A small audio embedding model, trained from scratch.
Training: 9100 steps, batches of 256.
Rows from block 2, named by matrix and row number. Each number is 128 + 24 x the weight over its row's rms, rounded and kept within 0 to 255. All counts start at 0. After the name is the row's rms in percent of the matrix's.
# v: gMLP up (gate half) (model.blocks.2.mixer.v.weight, 416x320), inputs 214-319
v.191 097 [ 84 164 173 143 151 122  95 126 118  84 126  85  94 156 144 127 138 121 145 150 129 152 123 144 100 131 119 153 133 121 116 132 146 119 129 129 151 183 142 129 127 144 114 142 145 118 121 136 129 138 115  86 109 126  89 131  76 104 172 126 105 102  96 169 103 136 113  91  96 144 133  75  82 134 112  94 135 129 115  99 126  91  91 131  94 118  88 106 117 120 149 138 129 151 173 144  93  92 157 150 134 118 129  94 125 134]
v.192 102 [113 155 100 127 131 103  97 148 135 146 101 131 123 137 142 142  81 111  97 167 165 106 116 132 124 131 118  81 115 130 127 136 113 161 129 150 157 127 127 120 142 108 143 148 130 126 102 120  81 125 120 163 139 103 154 151 116 111 123 125 196 116 116  66 143  91 113  91  89  84 121 131 100 113 140 167 147 119  85 112 126 114 154 119 146 107 143 146 125 126 112 133 133  78 125 103  87 122 153 143 121 107 160 129  93 121]
v.193 100 [ 87 147 137 129 126 139  97  71 150  97 148 107  87 121 160 165 141 126 111 162  99 128 133 112 147 139 144 102 112 166 128 109  91 198  92  97 132 147 141 133 123 138 104 116 123  98 128 129  81 107 105 146 115 128 159 160 106 133 160 137 145 126 171 134 137 154 144 126 123 133 113  84 137 128 133 128 133 141 162 128 120  96 100  97 120 137 137 199 122  76 182 104 121 119 136 129 147 102 151 102 123  82 111 178 170 143]
v.194 099 [149 103 138  96 142  94 176 136  77 155 151 143 127 134 117 117 156 108 113 108 131 154 145 140  81 120 107 114 125 158 103 121 126 127 146 132  77 116 153 124 135 122 112 134 127 140 126 146  87 122 132 115 109 152 132  83 180 158 110  94 141 138 126 155 133 140 138 136 157  83 106 133 105  68 149 150 101 124 145 116 153 132 130 137 141 136 124 119 116 143 145 129 119 155 135 114 125 135 126 102 128 131 105  84 139 141]
v.195 098 [151 134 147 131  98  86 117 145 138 113 137 197  81 141 109  89 136 119 163 118 130 161 102 169 143 144 107 147 158 127 150 153 110 120 111 147 112 157 176 126 131 164 156  85 143 166 121 149 115 154 153 150 128 121 105  99 133 117  96 165  59 154 120 157 128 105 144 115 100 137 127  96 128 126 103 141 121 153 112 101 102 119 129 150 124 131 115 122 108 149 159 123 127 124 105 143 105  76 164 127 114  95 154 101  77 161]
v.196 107 [ 68 111 166 123 141 149 120 125 149 112 125 140 128 144 130 153 175 126 131 138 165 105  98 126  93 133  87  96 163 145 120 154  99 162 157 135 178 156 127 122 118 160 137 125 151 119 113 144 126 131 133 154  56 112 100 151 112 156 100 149  89 121 139 146 159 152 169 111 122 129 143 114  85 137 116 140 142 144  93  84  94 135 123 160 111 170 137 119 141 154 137 126  88 108 159 171 129 104 132 139 155 138 128 121 156 107]
v.197 094 [113 112 168 156 100 146  72 117 138  99 108 119 118 138 176 117 111 138 136  99 115 158  95 166 115 120 142  97 100 122 107 127 140 126 136 144 103 124 117 106 109 136 123 131 139 151 150 146 117 124 113 131 149 132 101 168  91 136  98 106 136 109 136 131 126 128 104 136 149 141 162 100  58 108 130 162 126 121 109 127 121 115 124 130  86 167 114 144 166 103 120 164  88  99 148 154  96 107 130 129 141 138 157  68 112  86]
v.198 116 [183 101 124 130 111  81 129  90 118 101 113 137 147 137 123 128 138  94 126  97 121 130 153 110 135 137 145  87 123 125 116 126  73 112 162 114  75 128 135 139 103  77 130  78 152  88 154 154 141 144 118  93 135 142 136 123 118  72  87 133 108 119  74 145 131  86 128 135 143 107 132  84 108 136 119 128 132 101 103 114 143  94 145 137 123 137 106 123 119 103 111 137 146 164 136 119  92 101 145  89 145 131 133 142 111  90]
v.199 091 [ 79 118  44 137 102  77 133 119 106 160  84  99 145  95  99 117 106  98 118  94 135 167 137 130 124 116 132  74 104 143 129 115 152 105 165 137 114 107 112 114 106 141  76  99 157 115 126 143 160 156 141 110 139  91  93 113 111 145 111 112 141  99 100 167  93 146 133 123 142  79 125 108  96 100 155 154 112 132 107 120 105 118 126 144 159 130 106 125  99 114 147 178 134 127  91 124 116 123  99 107 124 153  93 105  89 122]
v.200 106 [134 129 124 136 149 128 125 129 130 109 110  97  85 104 148 153 147  54 106 135 117 113 144 106  93 134 101  82 153 157  91 103 112 121 126  98 174 167 106 148 122  94 142 135 140 101 132 122 167 119 140 133 122 114 125 120 135 104 136 163 143 111 154 164 140 113 136 107  88 146 124  93 129 109  66 128 135 131 123 129 124 138 139 112 132 102 132 153  93 104 144 152 106 125 150 155  55 105 114 146 118 160 127 124 126 148]
v.201 093 [141 169 154 129 165 138 141 120  74 138 162 120 124 155 108  84 158 152  85  90 104 130 101 125  78  91 160 138 144 108 144 107  89 160  74 131 148 102 140 115 119 101 126 132 134 127 136 144 106 119 124 161 114  66 184 117 150 102  83 123 137 144 153 111 145  73 107  80 153 125 139 119 118 150 163 145 136 172 107 152 165 126 114 133 125 147  90 119 166 148 139  73 131 128 119 112 108 132 139 123 139  88  84 108 138 137]
v.202 089 [127 137 130 121 133 143 161  91 125 131 163 143 118 122 148  95 141 133 177 124 165 101 104 157 130 103 177 146  93 128 123 168 118 109  63 106 133 132 111 100 168 101  96 131  70 154 152 126 138 109 125 119 132 110 114 134 163 126  97 113  99 133 146  85  91 136 101 174 111 134  79 123 110 143 137 147 131 105 161 178 106 139 146 123 101  52 139 145 119 143 142  96 107  90 163 133 146 146 121 136 128 127 117 140 143 141]
v.203 089 [121 114 151 126 153 153 128 133 122 179 130 149 151 139 170 159 129 112 105 126 144 105 100  86 153 117 104 142  90 119 125 131 170 138 117 148 125 137 119 146  75 167 108 152 163 131 138 155  98 128  84 165 135 129 162 123 160 100 103 124 104 148 167 119  94  94 150 104 159 158 145 109 104 121 128 142 120 139 118 122 122 110  70  87 127 161 162 129 142  92 103 129  92 113 158 127 115 170 129 137 104 174 137  85 136 109]
v.204 109 [ 97 182 108 131  91 146 166 141 108 115 139 140 147 102 106  93 123 146 113 125 157 114 120 176 143 129 135 148 154 124 118 119 152 182 106 133  85 148 149 138 123 171  96 135 102  98 143  90 160 118 140 144 153 113 120 123 123 136 107 138 106 113 145 103 112 118 108 134 181 134 182 158 129 124 147 133  91 129 159 130 133 113 125 165 128  96 188 161 126 116 115  81 115 123  70 155 130 170 115 156 108 128 113 135 181 119]
v.205 109 [150 170 153 148  73  93 104 130 137 114 133 150  99 135 132 150 145 101 143 137 118 129 121 153 102 141  81 123 108 149 190 117 149  89 116 100 154 134 119 130 120 116 143  61 147 140 158 127 117 119 165  81 137 187 168 136 107 153 117 123 116 154  80 119 174 107 105 111 128 148 117 126 182 110  85 160 165 138 102 122 157 147 170 139 128 117 102 137 135 126 123 141 168 137 113 102 156 114 132 139 128 120 158 155 118 119]
v.206 090 [116 160  84 131 139 107 155 115 110 122 146 139 134 138 114  84 148 169 126 156 152 106  93 133 162  74 128 136 159 110 161 127 136 174 138  83  90 128 127 108 131 142  93 154  97 143 135 139  84 139 156 138 129 114 141 147 144 132  80 139 143 129 189  93 158 101 150 133 124 120 122 147 158 128 158 120  88 168 134 119  72 139 120 183 134 119 130 130 137 135 176 124  91  92 106 172 128 144 114 153 129 159 118 148 135 149]
v.207 100 [196 126 172 102 111  97  78 130 135 103  99 153 117 138 149 151 142 111 146 124 138 119  97  95  90 154 176 101 106 134 124 144  95 180 154  97 148 126 143 105 114  99 115 132 126 126 114 149  82 132 133  83 103 118 118 105 116 157 130 164 125 146 143 131 150  59 124  88  89 130 142 124 123  70 151 141 146 140 132  86 139 116 139 133 124 171 122 130 120 140 134 121 111 113 162 135 118 110 119 109 126  99 136  91 116 124]
v.208 104 [157 164 157 136 122 114 144 144 133  76 122 141  90 131 170 140 169 111 142 126 175 112 127 102 135 123  78 103 189 141 124 127 126 154 144 147 150 150 145 164 104 128 150 138 106 120 138 115  86 113 148 106  98 129  91 133 144 155  82 115 125 107 141 163 182 126 114  89  99 106 125 132  79 108 123 123 135 147 113 115 137 158 156 129  99  96 147 126 160 138 149 138 146 143 156 157  97  75 163 157 157 133 143 114 126 158]
v.209 122 [167 138  78 146  82 103 139 139 149 103 108 155  98 141 125 156 109 107 113 149 142 141 141 140 133 107 133 114 102 185 126 122 106 108 154  92 123 151 154 128 118  65 186 130 157 119 146 130  79 137 173 110 139 151 129 132  85 144 106 123 157  88  92 132 162  94 135 124 131 132 114 129 135 112 154 137 158 152 113  73 109  96 173 133 158 113 146 114 154 109 102 135 134 129 125 104  86 134 117 145  98 126 116 167 127 122]
v.210 081 [125 162 149 155 152 120 166 125 111 110  94 155 138  80 135 125 131 151 173 118 167 131 148 145 145 139 104 144 154 104 124 169 140 140 124  82 105 113 167 103 100 140 171 112 139 115 138 109 114 130 117 104 133 127 126 117 110 175  94 128 164 110 117  88 133  73 157  90 119 121 110 160  97 162 113 126 130 144 111 115 101 103 116 131 118 166 104 147 150 144 103 103 130 154 125 128 133 163 154 152 103 121 134 109 160 126]
v.211 092 [127 160 114 169 127  92 115 104 168 106 113 157  96 136 176 102 115 103 124 144 157 143 125 157  98 142  94  89 119 128 129 171 103 128 133 140 114 111 134 136 142 101 137 103 180  64 156 139 111  93 136 124 175 127 132 145 134 109 155 148 137 123  82 129 160  68 137 138 185 125 116 129  88 105  56 137 131 106 101 102 141 127 134 136 109 118 102 103 137 139 132 105 147 151 161 129 142 109 153 130 181  95 124 121  92 103]
v.212 091 [ 95 158 126 139  81 156 103 126 147 137 123 149 119 130 173 149 141 146 151 119 141 156 127 159 127 104 104 134 144 125 105 128 158 100 127 138 103 180 135 118 117 125 136 101 171  99 114 110 136 149 117 112 136 103 117 148 113 131 114 139 146 115 150 105 133 170 106  81  86 123 124 112 124 167 115 184 115 140 100 125 160 133 145 136  91 135  94 101  91  93 129 134 123 126 165 174 133 105  96 114 124 137 116 130 104 109]
v.213 093 [ 97 149 144 129  98  82 105 119 123  98 108 135 174 164 136 129 149  81 127  82 104 130 174 115 126 111 102 128 101 125 144 117 128 101  81  91 155 152 127 118 144 127 139 109 134 141 105 201 112 141 131 129 109 108 121 109  95  90 137 101 102 116 128 124 123 132 140 144 122 113 118 107  93 142 141 134 172 106 141  59 142 117 121 126 108 139 139 145  95 109 135 139 123 117 162 153 109 101 147 126 124 164  95 107 147 137]
v.214 091 [108 134  86  77 123 149 105 149 148 154 133 149 140 150  74 123 124 109  93 152 116 121 180 134 105 118 157 110 144 106 129 145 159 127  79 146 136 128 156 126 137 112 104 167 147 139 100 121 108 127 125 140 145 147 127 126 111 129  56 109 144 126 136 108  90  96  77 118 120 118 117 172 167  95 141 163 107 135 184 108 144 113 172 124 141 131  96 146 143 116  96 110 128 100 119 147 153 122 138 175 134 135 116 172 119 110]
v.215 086 [148  61  90 163  91 100 138 118 183 104 165 169 147 108 123 106 110 122 141 132 116 107 128 131 122  76 108 152 124 116 132 133 100  86  89 100 105 154 152 112 101 102 119 101 156 129 125  71 121 131 159 134 133 123  95 117  99 126 138 162 105  90 118  99 139 112 117 103 115 124 115 156 119 102 131 142 110 115 130 119 161 104  91 151 118 112 107 144 128 121 125 127 119 118 140 117 115 132 158 148 116 115  97 100  75 146]
v.216 104 [ 62 109 169 128 117 140 112 144 138  82 170  88 116 119 157 141  95 125 126 125 113 112  93 138 103 115 121 167 185 139 115  92 142 152  93 162 163 150 141 114 184 135 121 178 127 114 138  82 130 134 108 133 110 123 133 125 140  91 122 132 115 105 124 122 130 142 159 100 119 124 103 112 124 124 107 133 139 173 105 130  75 160 122  76 129 135 113 150 105 128 126 166 158 113 136 155 115 124 178 106 151 136 124 102 131 110]
v.217 096 [188 149 148 146 142 118 106  80 179 119 136 154 144 143 116 127 171 149  99 124 141 138 153 109 123 125 157 135 129 129 174 153  96 130  87 148 141 165 111 152 135 128 135 105 123 128 132 142 122 106 123 137 145 135 140 182 125 141 132  93 150 101 116 121 138  93 120 117 144 108 122 134 168 133  91 115 160 118 122 100 140 102 156 123 116 119 104 118 113  97  85 114 167 139 109 122  78 118 130 152 151 121 129 149  96 109]
v.218 098 [172 157 117 154 115  95 146 146 112 162 120 138 119 155 103 118 121 111 108 123 125 116 175 112 142 138 153 138 112 177 139 119 126 150 122 120 116 137 157 130 150 113 141  99 124 124 131 123  79 117 134 125 151 113 130  87 155 131 106 108 159 152 148 105 147 111 144  84 156 117 120 145 107 126 134 123 149 149 131 101 135 162 175 162 157  67 108 127 160 149 158 148 175 138 121 150 161 128 126 104 136 130 135 160 106 115]
v.219 103 [130  79  71 127 125 107 166 145 145 114 128 165 138  93 129  65 129 109 146 111 134  88 123 153 107 134 156 100  73 123  89 154 104 134 163  93 115 129 145 153 121 139 138 107 152  99 156 108 110 115 144 100 153 151 143 120 117 178 100  99 139 138 143  81  88 124  94 115 147 123 152 144 181 104 129 161 112 141 105 123 152 154 115 141 131 102  80  85 115  98 125 140 115 141  80 135 114 129 136 101 113 159 110 137  89 113]
v.220 109 [114 147 132 148  94  70  99  83 157  79 102 143 103 107 155 117 123 115 162  81 124 138 119 126 145 134 131 114 105 144 104 127 119 107 175 106 116 153 132 148 119 115 153 104 146  71  91 106 134  83 135  86 113 162  94 169 134 108 105 123 110  82 126 127 129 142 118 143 122 110 148 164 147 106 110 151 155  98  88  85 104 140 136 142 132 111 143  88 108 120 119 126 145 142 140 147  90  94 125  99 123 143  90 129 118 164]
v.221 087 [ 91 118 162 130 163 137 108 103 133 118 145 121 160 132 128 181 111 118  89 128 115 175 128 152 121 160 115  96 110 188 115 111 163 138 101 133 117 137 111 128  87 152  96 169 163 131 147 157 115 151 125 153 112 128 100 123 109 150 169 132 150 153 119 154 143 159 143 161 122 111 126 140 115 113 120 102 147  98 150 102 154 137 160 116 134 120  90 140 129 161 136 131 134 128 137 114  87  93 139 112 152 145 156 152 116  86]