python train.py --model="audio embedding model" --dataset="read English sentences (LibriTTS-R)" --train_examples=15625 --n_mels=40 --hop_length=160 --input="log_mel" --spec_augment=true --win_length=400 --targets=["voice"] --num_classes=2 --embedding_dim=64 --arch="gmlp" --norm="rmsnorm" --mlp_ratio=2.67 --drop_path=0.1 --subsampling=4 --layers=6 --width=320 --am_softmax_margin=0.2 --am_softmax_scale=16 --residual_init="none" --optimizer="adamw" --lr=0.00086 --beta1=0.9 --beta2=0.999 --eps=1e-10 --steps=9100 --batch_size=256 --epochs=149.1 --lr_schedule="cosine" --final_lr_fraction=0.01 --warmup_steps=1820 --weight_decay=0.2
Rows from block 2, named by matrix and row number. Each number is 200 + 40 x the weight over its row's rms, rounded and kept within 0 to 999. All counts start at 0. After the name is the row's rms in percent of the matrix's.
# v: gMLP up (gate half) (model.blocks.2.mixer.v.weight, 416x320), inputs 107-213
v.55,087,142,143,162,214,166,170,227,221,214,122,141,156,217,201,141,189,259,200,166,172,236,253,244,188,205,130,169,223,212,191,157,187,197,185,229,157,185,226,233,239,214,208,235,139,258,211,238,270,146,202,189,149,185,181,172,222,190,245,224,193,185,198,233,207,241,176,266,171,170,257,256,161,187,181,157,149,163,167,222,215,245,218,224,258,200,207,303,182,302,187,265,184,229,183,172,157,191,191,124,227,204,213,192,182,244,201,253
v.56,091,193,268,175,193,223,141,222,280,168,193,220,239,233,201,220,233,197,218,173,172,199,166,268,189,164,190,242,202,170,167,231,120,211,188,141,233,241,144,199,147,200,163,223,191,180,138,211,192,212,334,207,125,237,154,151,275,145,214,243,189,238,137,130,194,211,206,170,181,152,123,155,196,150,149,101,247,154,215,208,204,260,198,187,220,166,195,160,254,200,174,202,240,250,271,191,147,194,173,134,181,255,163,199,207,244,176,203
v.57,098,185,137,256,162,198,294,192,169,194,214,204,158,211,219,215,266,192,154,198,202,172,228,167,236,155,179,261,168,183,186,220,187,206,147,235,106,174,188,138,223,164,167,233,209,138,67,126,151,237,212,185,273,176,205,202,207,187,195,222,218,195,241,227,197,178,140,163,206,126,218,138,165,248,231,174,238,195,151,257,186,179,141,172,221,171,191,105,249,140,168,91,192,186,222,198,131,133,221,188,161,238,233,261,228,184,152,165
v.58,093,199,238,192,158,190,215,302,196,161,181,212,251,190,208,160,193,198,216,257,167,204,223,183,173,201,143,173,197,179,164,175,160,157,162,196,291,223,269,181,147,231,188,215,277,204,259,199,163,230,252,169,224,158,219,144,203,193,158,262,206,185,198,268,232,174,175,249,235,131,204,204,209,254,196,180,245,237,204,208,218,281,241,190,226,157,188,186,191,219,184,203,204,225,281,184,166,147,203,181,199,210,262,195,266,201,215,193
v.59,091,228,211,179,160,212,127,222,240,169,183,230,209,180,159,223,229,238,152,193,156,203,203,138,177,223,170,193,248,251,191,206,141,144,214,135,145,207,199,241,181,242,255,224,249,179,215,247,233,173,214,221,166,210,200,193,188,67,200,181,242,239,209,210,201,170,179,178,228,292,245,212,206,184,159,214,152,203,206,169,180,198,243,234,224,247,201,184,200,257,176,235,146,114,195,192,307,150,150,185,186,189,195,174,171,152,212,173
v.60,106,195,227,169,142,177,208,225,186,190,198,174,225,242,249,153,194,292,247,253,187,260,210,274,196,198,158,234,184,169,236,210,147,233,226,225,261,242,200,105,280,238,181,253,270,201,229,168,192,157,196,245,181,251,207,215,206,171,168,208,234,222,217,199,268,184,177,226,157,159,256,239,190,198,133,190,184,222,177,170,219,265,210,213,241,160,301,183,243,215,214,183,213,259,210,242,253,209,254,158,194,216,151,164,141,163,176,218
v.61,086,236,187,208,229,128,157,213,249,184,239,202,227,222,205,169,191,229,277,233,143,257,260,172,234,221,206,128,227,186,303,141,179,196,129,193,245,170,96,196,132,199,212,206,207,158,237,271,156,165,153,202,141,221,182,92,200,137,209,153,175,172,134,155,184,193,259,237,229,150,238,223,196,162,166,252,150,227,235,188,158,217,172,207,251,185,135,136,176,173,159,141,246,241,108,196,164,228,179,163,171,135,193,126,249,207,237,180
v.62,090,218,251,199,270,237,202,246,136,175,197,249,197,230,167,226,234,259,272,191,161,212,210,151,224,186,210,183,109,203,201,160,183,217,218,200,205,217,205,202,205,215,250,136,176,232,276,192,190,179,179,248,197,217,211,184,255,176,222,124,244,169,245,237,226,193,229,257,276,208,285,224,217,169,243,120,180,126,186,229,297,202,267,200,254,154,208,200,167,210,230,246,194,195,202,210,199,236,321,189,182,141,250,214,192,207,202,170
v.63,093,183,219,133,291,163,275,213,143,175,204,233,213,168,211,229,189,242,180,244,162,241,115,243,144,273,212,182,152,157,186,199,164,216,222,215,209,243,217,167,152,134,213,244,241,226,141,231,217,181,256,256,162,234,144,237,212,172,178,166,191,155,213,241,208,174,227,219,238,152,163,240,189,177,205,213,156,203,301,169,246,281,190,264,229,242,180,224,168,190,202,181,213,223,134,195,169,235,190,148,210,259,225,171,205,165,184,256
v.64,119,166,172,225,198,184,221,175,167,151,233,202,210,200,243,280,158,232,122,185,235,146,195,198,212,193,201,203,158,222,219,198,187,233,217,111,221,171,226,194,270,239,213,221,295,224,162,228,196,221,268,187,247,248,149,189,140,238,160,217,153,230,243,196,187,246,211,131,270,173,187,203,231,278,93,161,230,156,171,131,160,256,180,162,195,194,131,207,191,189,193,210,255,170,275,217,146,164,175,135,236,216,205,204,263,225,229,289
v.65,098,203,190,203,282,158,196,185,215,149,210,292,230,230,207,287,213,175,251,265,212,260,182,190,207,174,177,112,242,154,202,118,153,223,209,136,178,210,196,242,171,201,166,168,272,141,258,149,277,193,91,212,257,217,227,187,191,161,139,156,127,208,153,161,172,221,210,256,195,201,229,193,231,188,165,276,209,276,194,193,212,223,222,172,275,223,223,183,213,215,186,199,301,233,189,235,255,189,166,99,160,133,153,150,161,201,187,206
v.66,091,233,245,197,235,198,180,262,216,106,178,282,167,230,160,200,216,145,208,136,222,238,198,212,189,220,171,185,126,239,234,240,211,232,161,192,158,218,202,234,112,222,190,131,245,195,150,200,214,238,145,118,233,210,162,158,166,154,192,150,116,129,163,160,212,189,136,121,195,126,207,151,150,178,189,139,192,172,186,173,225,154,172,232,220,236,127,252,184,190,237,206,153,201,219,265,160,212,195,222,265,205,192,208,169,266,132,236
v.67,104,172,234,253,191,179,183,234,226,157,277,216,280,277,173,176,227,301,167,185,172,202,235,223,158,219,187,209,177,193,169,203,243,192,187,150,235,178,224,182,162,191,235,259,221,154,164,244,198,160,156,175,146,209,247,170,202,189,126,260,200,210,249,191,168,230,299,217,219,185,205,262,234,220,156,186,173,125,168,192,159,220,227,233,201,168,204,152,185,206,204,218,172,208,146,210,216,285,256,151,208,223,214,159,126,188,211,175
v.68,104,177,179,259,195,193,216,224,276,167,290,171,311,169,256,234,197,225,198,176,157,215,201,208,234,230,235,199,176,174,182,267,206,219,215,219,198,201,249,142,150,274,141,253,220,203,128,221,219,219,251,148,267,231,205,171,191,208,202,207,170,182,243,173,234,159,200,171,237,174,195,159,135,151,120,235,187,188,237,188,210,238,108,236,204,252,244,145,131,263,246,193,202,190,189,201,166,213,161,198,221,206,230,143,250,171,239,213
v.69,098,144,235,149,90,232,223,189,195,234,217,176,166,200,224,184,200,203,123,185,179,175,159,194,157,217,171,208,246,170,157,208,137,177,233,183,257,144,219,225,227,148,178,164,189,127,197,197,177,258,177,273,212,271,158,191,193,190,156,270,186,149,177,196,202,135,158,176,159,133,226,168,156,204,213,202,289,236,188,213,266,192,154,173,187,120,185,195,243,189,263,145,203,211,179,151,122,187,115,178,168,212,128,241,185,216,207,258
v.70,086,239,188,156,158,165,159,202,186,178,170,220,227,181,179,219,119,203,170,188,171,115,291,177,195,177,212,210,123,196,218,132,196,207,144,190,139,196,206,172,180,211,208,244,163,188,248,236,176,177,166,149,247,167,187,155,242,200,190,198,176,183,174,204,165,161,212,220,292,218,147,167,156,143,163,194,273,260,217,212,259,193,168,192,227,131,191,196,151,167,168,201,191,238,246,143,210,165,185,227,182,193,174,354,180,169,229,204
v.71,099,226,189,211,238,187,240,204,211,153,160,167,176,184,222,172,234,275,223,197,213,228,189,222,167,196,192,183,218,245,165,144,197,319,209,143,264,208,244,129,241,221,171,264,263,210,248,154,215,222,195,301,192,273,145,225,156,237,162,248,125,193,167,198,216,200,128,200,242,208,163,200,198,194,169,85,186,224,133,231,191,197,273,196,222,165,234,183,208,245,216,191,238,192,219,154,129,172,267,166,179,227,177,240,225,255,185,169
v.72,099,153,216,167,200,167,199,187,237,133,299,266,192,164,133,161,200,184,214,245,131,215,187,193,221,226,227,269,227,184,202,200,112,197,245,182,237,244,228,240,154,204,282,196,249,246,129,268,208,193,192,171,171,253,219,161,190,240,182,226,182,204,210,172,171,233,235,237,176,226,164,180,225,196,250,177,140,215,162,169,171,217,263,227,200,172,167,159,183,133,113,206,241,278,186,203,157,152,251,221,175,199,212,172,207,220,215,215
v.73,087,280,149,193,242,169,266,241,171,205,220,145,211,176,252,166,185,269,146,192,185,222,214,170,229,169,197,150,197,171,195,218,233,198,158,229,235,196,287,255,135,284,214,183,213,165,178,163,214,177,196,203,180,175,239,132,213,137,209,234,227,136,240,254,189,232,166,220,198,162,180,213,230,184,206,150,125,221,173,212,157,169,185,267,196,189,227,177,179,206,164,181,171,191,195,228,249,187,189,153,229,176,244,119,185,172,249,162
v.74,101,223,297,191,206,158,218,214,173,160,192,142,100,258,211,158,269,257,260,168,173,254,150,178,191,174,127,168,280,149,188,165,157,227,250,230,206,158,323,193,205,215,218,233,254,201,244,179,206,151,212,171,201,154,175,182,260,182,207,157,145,198,239,195,172,198,176,253,220,138,243,208,195,217,201,190,189,208,214,169,197,190,203,202,244,154,235,184,187,178,204,216,250,239,203,171,166,199,256,190,194,199,105,138,213,222,158,206
v.75,102,224,235,173,230,154,147,218,160,149,208,218,304,271,146,208,207,202,176,265,124,256,181,165,154,200,244,233,181,224,299,217,201,173,280,157,208,166,277,202,194,199,160,217,201,231,148,167,216,150,192,167,117,206,190,205,171,190,192,138,218,224,197,184,189,203,284,187,194,158,245,237,214,134,177,187,187,164,195,197,202,188,162,169,224,157,215,160,207,280,226,184,238,216,190,121,149,161,259,171,249,226,184,159,194,155,205,97
v.76,089,183,156,230,224,224,155,168,190,258,222,221,111,241,161,254,162,205,226,171,263,198,219,221,179,213,204,264,225,177,269,206,207,163,180,186,167,205,266,211,112,164,240,171,174,163,234,187,162,210,176,158,153,234,169,220,213,144,186,212,198,122,262,220,228,141,188,223,128,143,89,150,265,187,204,214,176,169,254,170,237,201,163,165,153,164,142,252,128,311,193,147,201,224,245,221,156,193,197,230,117,144,203,183,148,162,208,180
v.77,101,191,136,260,155,148,234,196,103,195,146,197,123,171,228,279,125,132,243,223,267,206,180,256,236,161,203,242,193,196,194,142,182,178,171,198,171,201,144,238,155,240,252,192,197,250,192,229,220,220,210,219,163,220,187,167,150,173,213,210,143,256,207,156,174,175,196,202,220,164,226,153,237,239,209,145,235,291,198,215,168,209,154,160,195,234,184,210,213,163,264,204,233,197,201,154,183,178,181,267,190,158,192,120,185,247,186,278
v.78,090,195,185,136,204,169,132,161,244,157,147,215,212,177,200,213,205,174,191,214,152,156,179,204,199,153,207,260,198,182,160,244,249,202,171,212,192,178,269,143,207,153,169,247,191,128,208,257,218,240,204,180,239,178,223,89,223,223,166,260,167,252,153,154,226,217,291,186,217,183,193,283,173,231,229,180,231,190,184,248,214,182,219,205,194,205,160,166,262,126,152,183,213,198,121,206,222,171,268,162,241,228,141,204,199,97,161,196
v.79,099,276,183,169,190,197,215,219,246,145,264,196,182,215,196,265,197,166,243,245,206,279,201,253,164,172,249,180,220,244,223,174,193,170,245,164,193,166,227,209,238,224,214,227,194,262,210,167,265,256,259,146,163,184,196,244,212,216,164,179,184,157,181,111,215,258,249,200,289,183,211,174,202,188,195,237,183,270,225,268,205,184,242,227,297,220,173,235,200,228,209,250,187,205,113,228,223,240,189,120,216,201,242,127,219,156,207,190
v.80,117,164,244,187,267,173,134,204,276,118,206,197,199,269,216,126,221,221,238,226,207,202,156,229,166,133,170,195,282,126,209,244,201,132,130,145,250,187,205,171,211,185,224,226,167,172,159,235,226,146,155,142,156,244,162,147,189,152,205,180,172,189,215,188,226,210,215,160,261,148,211,225,241,212,244,190,171,219,153,175,187,195,229,214,221,174,205,144,155,161,128,283,229,289,173,204,200,168,270,178,178,201,195,199,160,159,266,186
v.81,095,282,237,232,158,222,153,228,213,128,233,210,218,191,221,169,201,165,241,193,137,248,241,212,235,253,234,208,196,186,257,160,141,175,232,198,149,203,202,140,187,151,212,193,268,164,210,259,216,145,176,206,199,243,227,148,269,167,224,239,162,223,162,187,219,177,250,133,148,175,230,227,113,193,220,157,147,161,159,157,185,214,229,277,253,195,230,222,177,160,226,220,196,223,175,194,261,233,229,222,228,206,166,164,193,100,130,196
v.82,091,270,236,159,144,166,220,194,244,194,239,148,206,235,143,194,198,168,162,164,133,151,209,148,215,142,179,183,228,174,216,271,242,230,229,151,218,185,232,143,226,247,186,229,188,208,188,258,198,232,256,239,237,218,200,124,219,316,224,152,164,88,230,110,155,181,259,197,152,248,176,272,218,208,251,151,251,239,185,169,223,214,159,191,212,165,175,140,231,166,137,153,192,189,172,222,234,228,160,148,170,182,171,183,265,182,230,179
v.83,090,225,247,153,233,185,224,175,179,129,252,230,128,193,163,146,173,221,207,165,186,245,173,243,232,186,234,167,236,196,206,149,215,184,209,225,167,204,224,130,191,226,175,191,227,232,260,138,191,218,214,189,129,234,217,211,249,216,166,184,122,257,223,270,202,172,135,220,269,243,187,276,206,174,206,150,160,173,243,199,230,297,194,188,181,232,214,247,190,218,177,218,196,226,209,208,184,205,164,225,221,177,236,126,230,230,188,197
v.84,108,221,224,183,158,162,170,188,192,186,271,222,242,254,266,248,260,248,156,207,186,190,210,192,191,234,221,154,238,238,151,153,271,230,211,212,278,158,195,125,187,247,157,345,255,217,189,217,141,193,238,165,154,216,174,227,169,219,111,172,199,237,241,168,150,201,224,141,190,165,186,270,260,217,164,206,209,130,172,164,175,252,150,213,223,132,233,122,238,206,242,208,167,172,222,153,173,121,220,142,205,167,164,176,228,137,226,259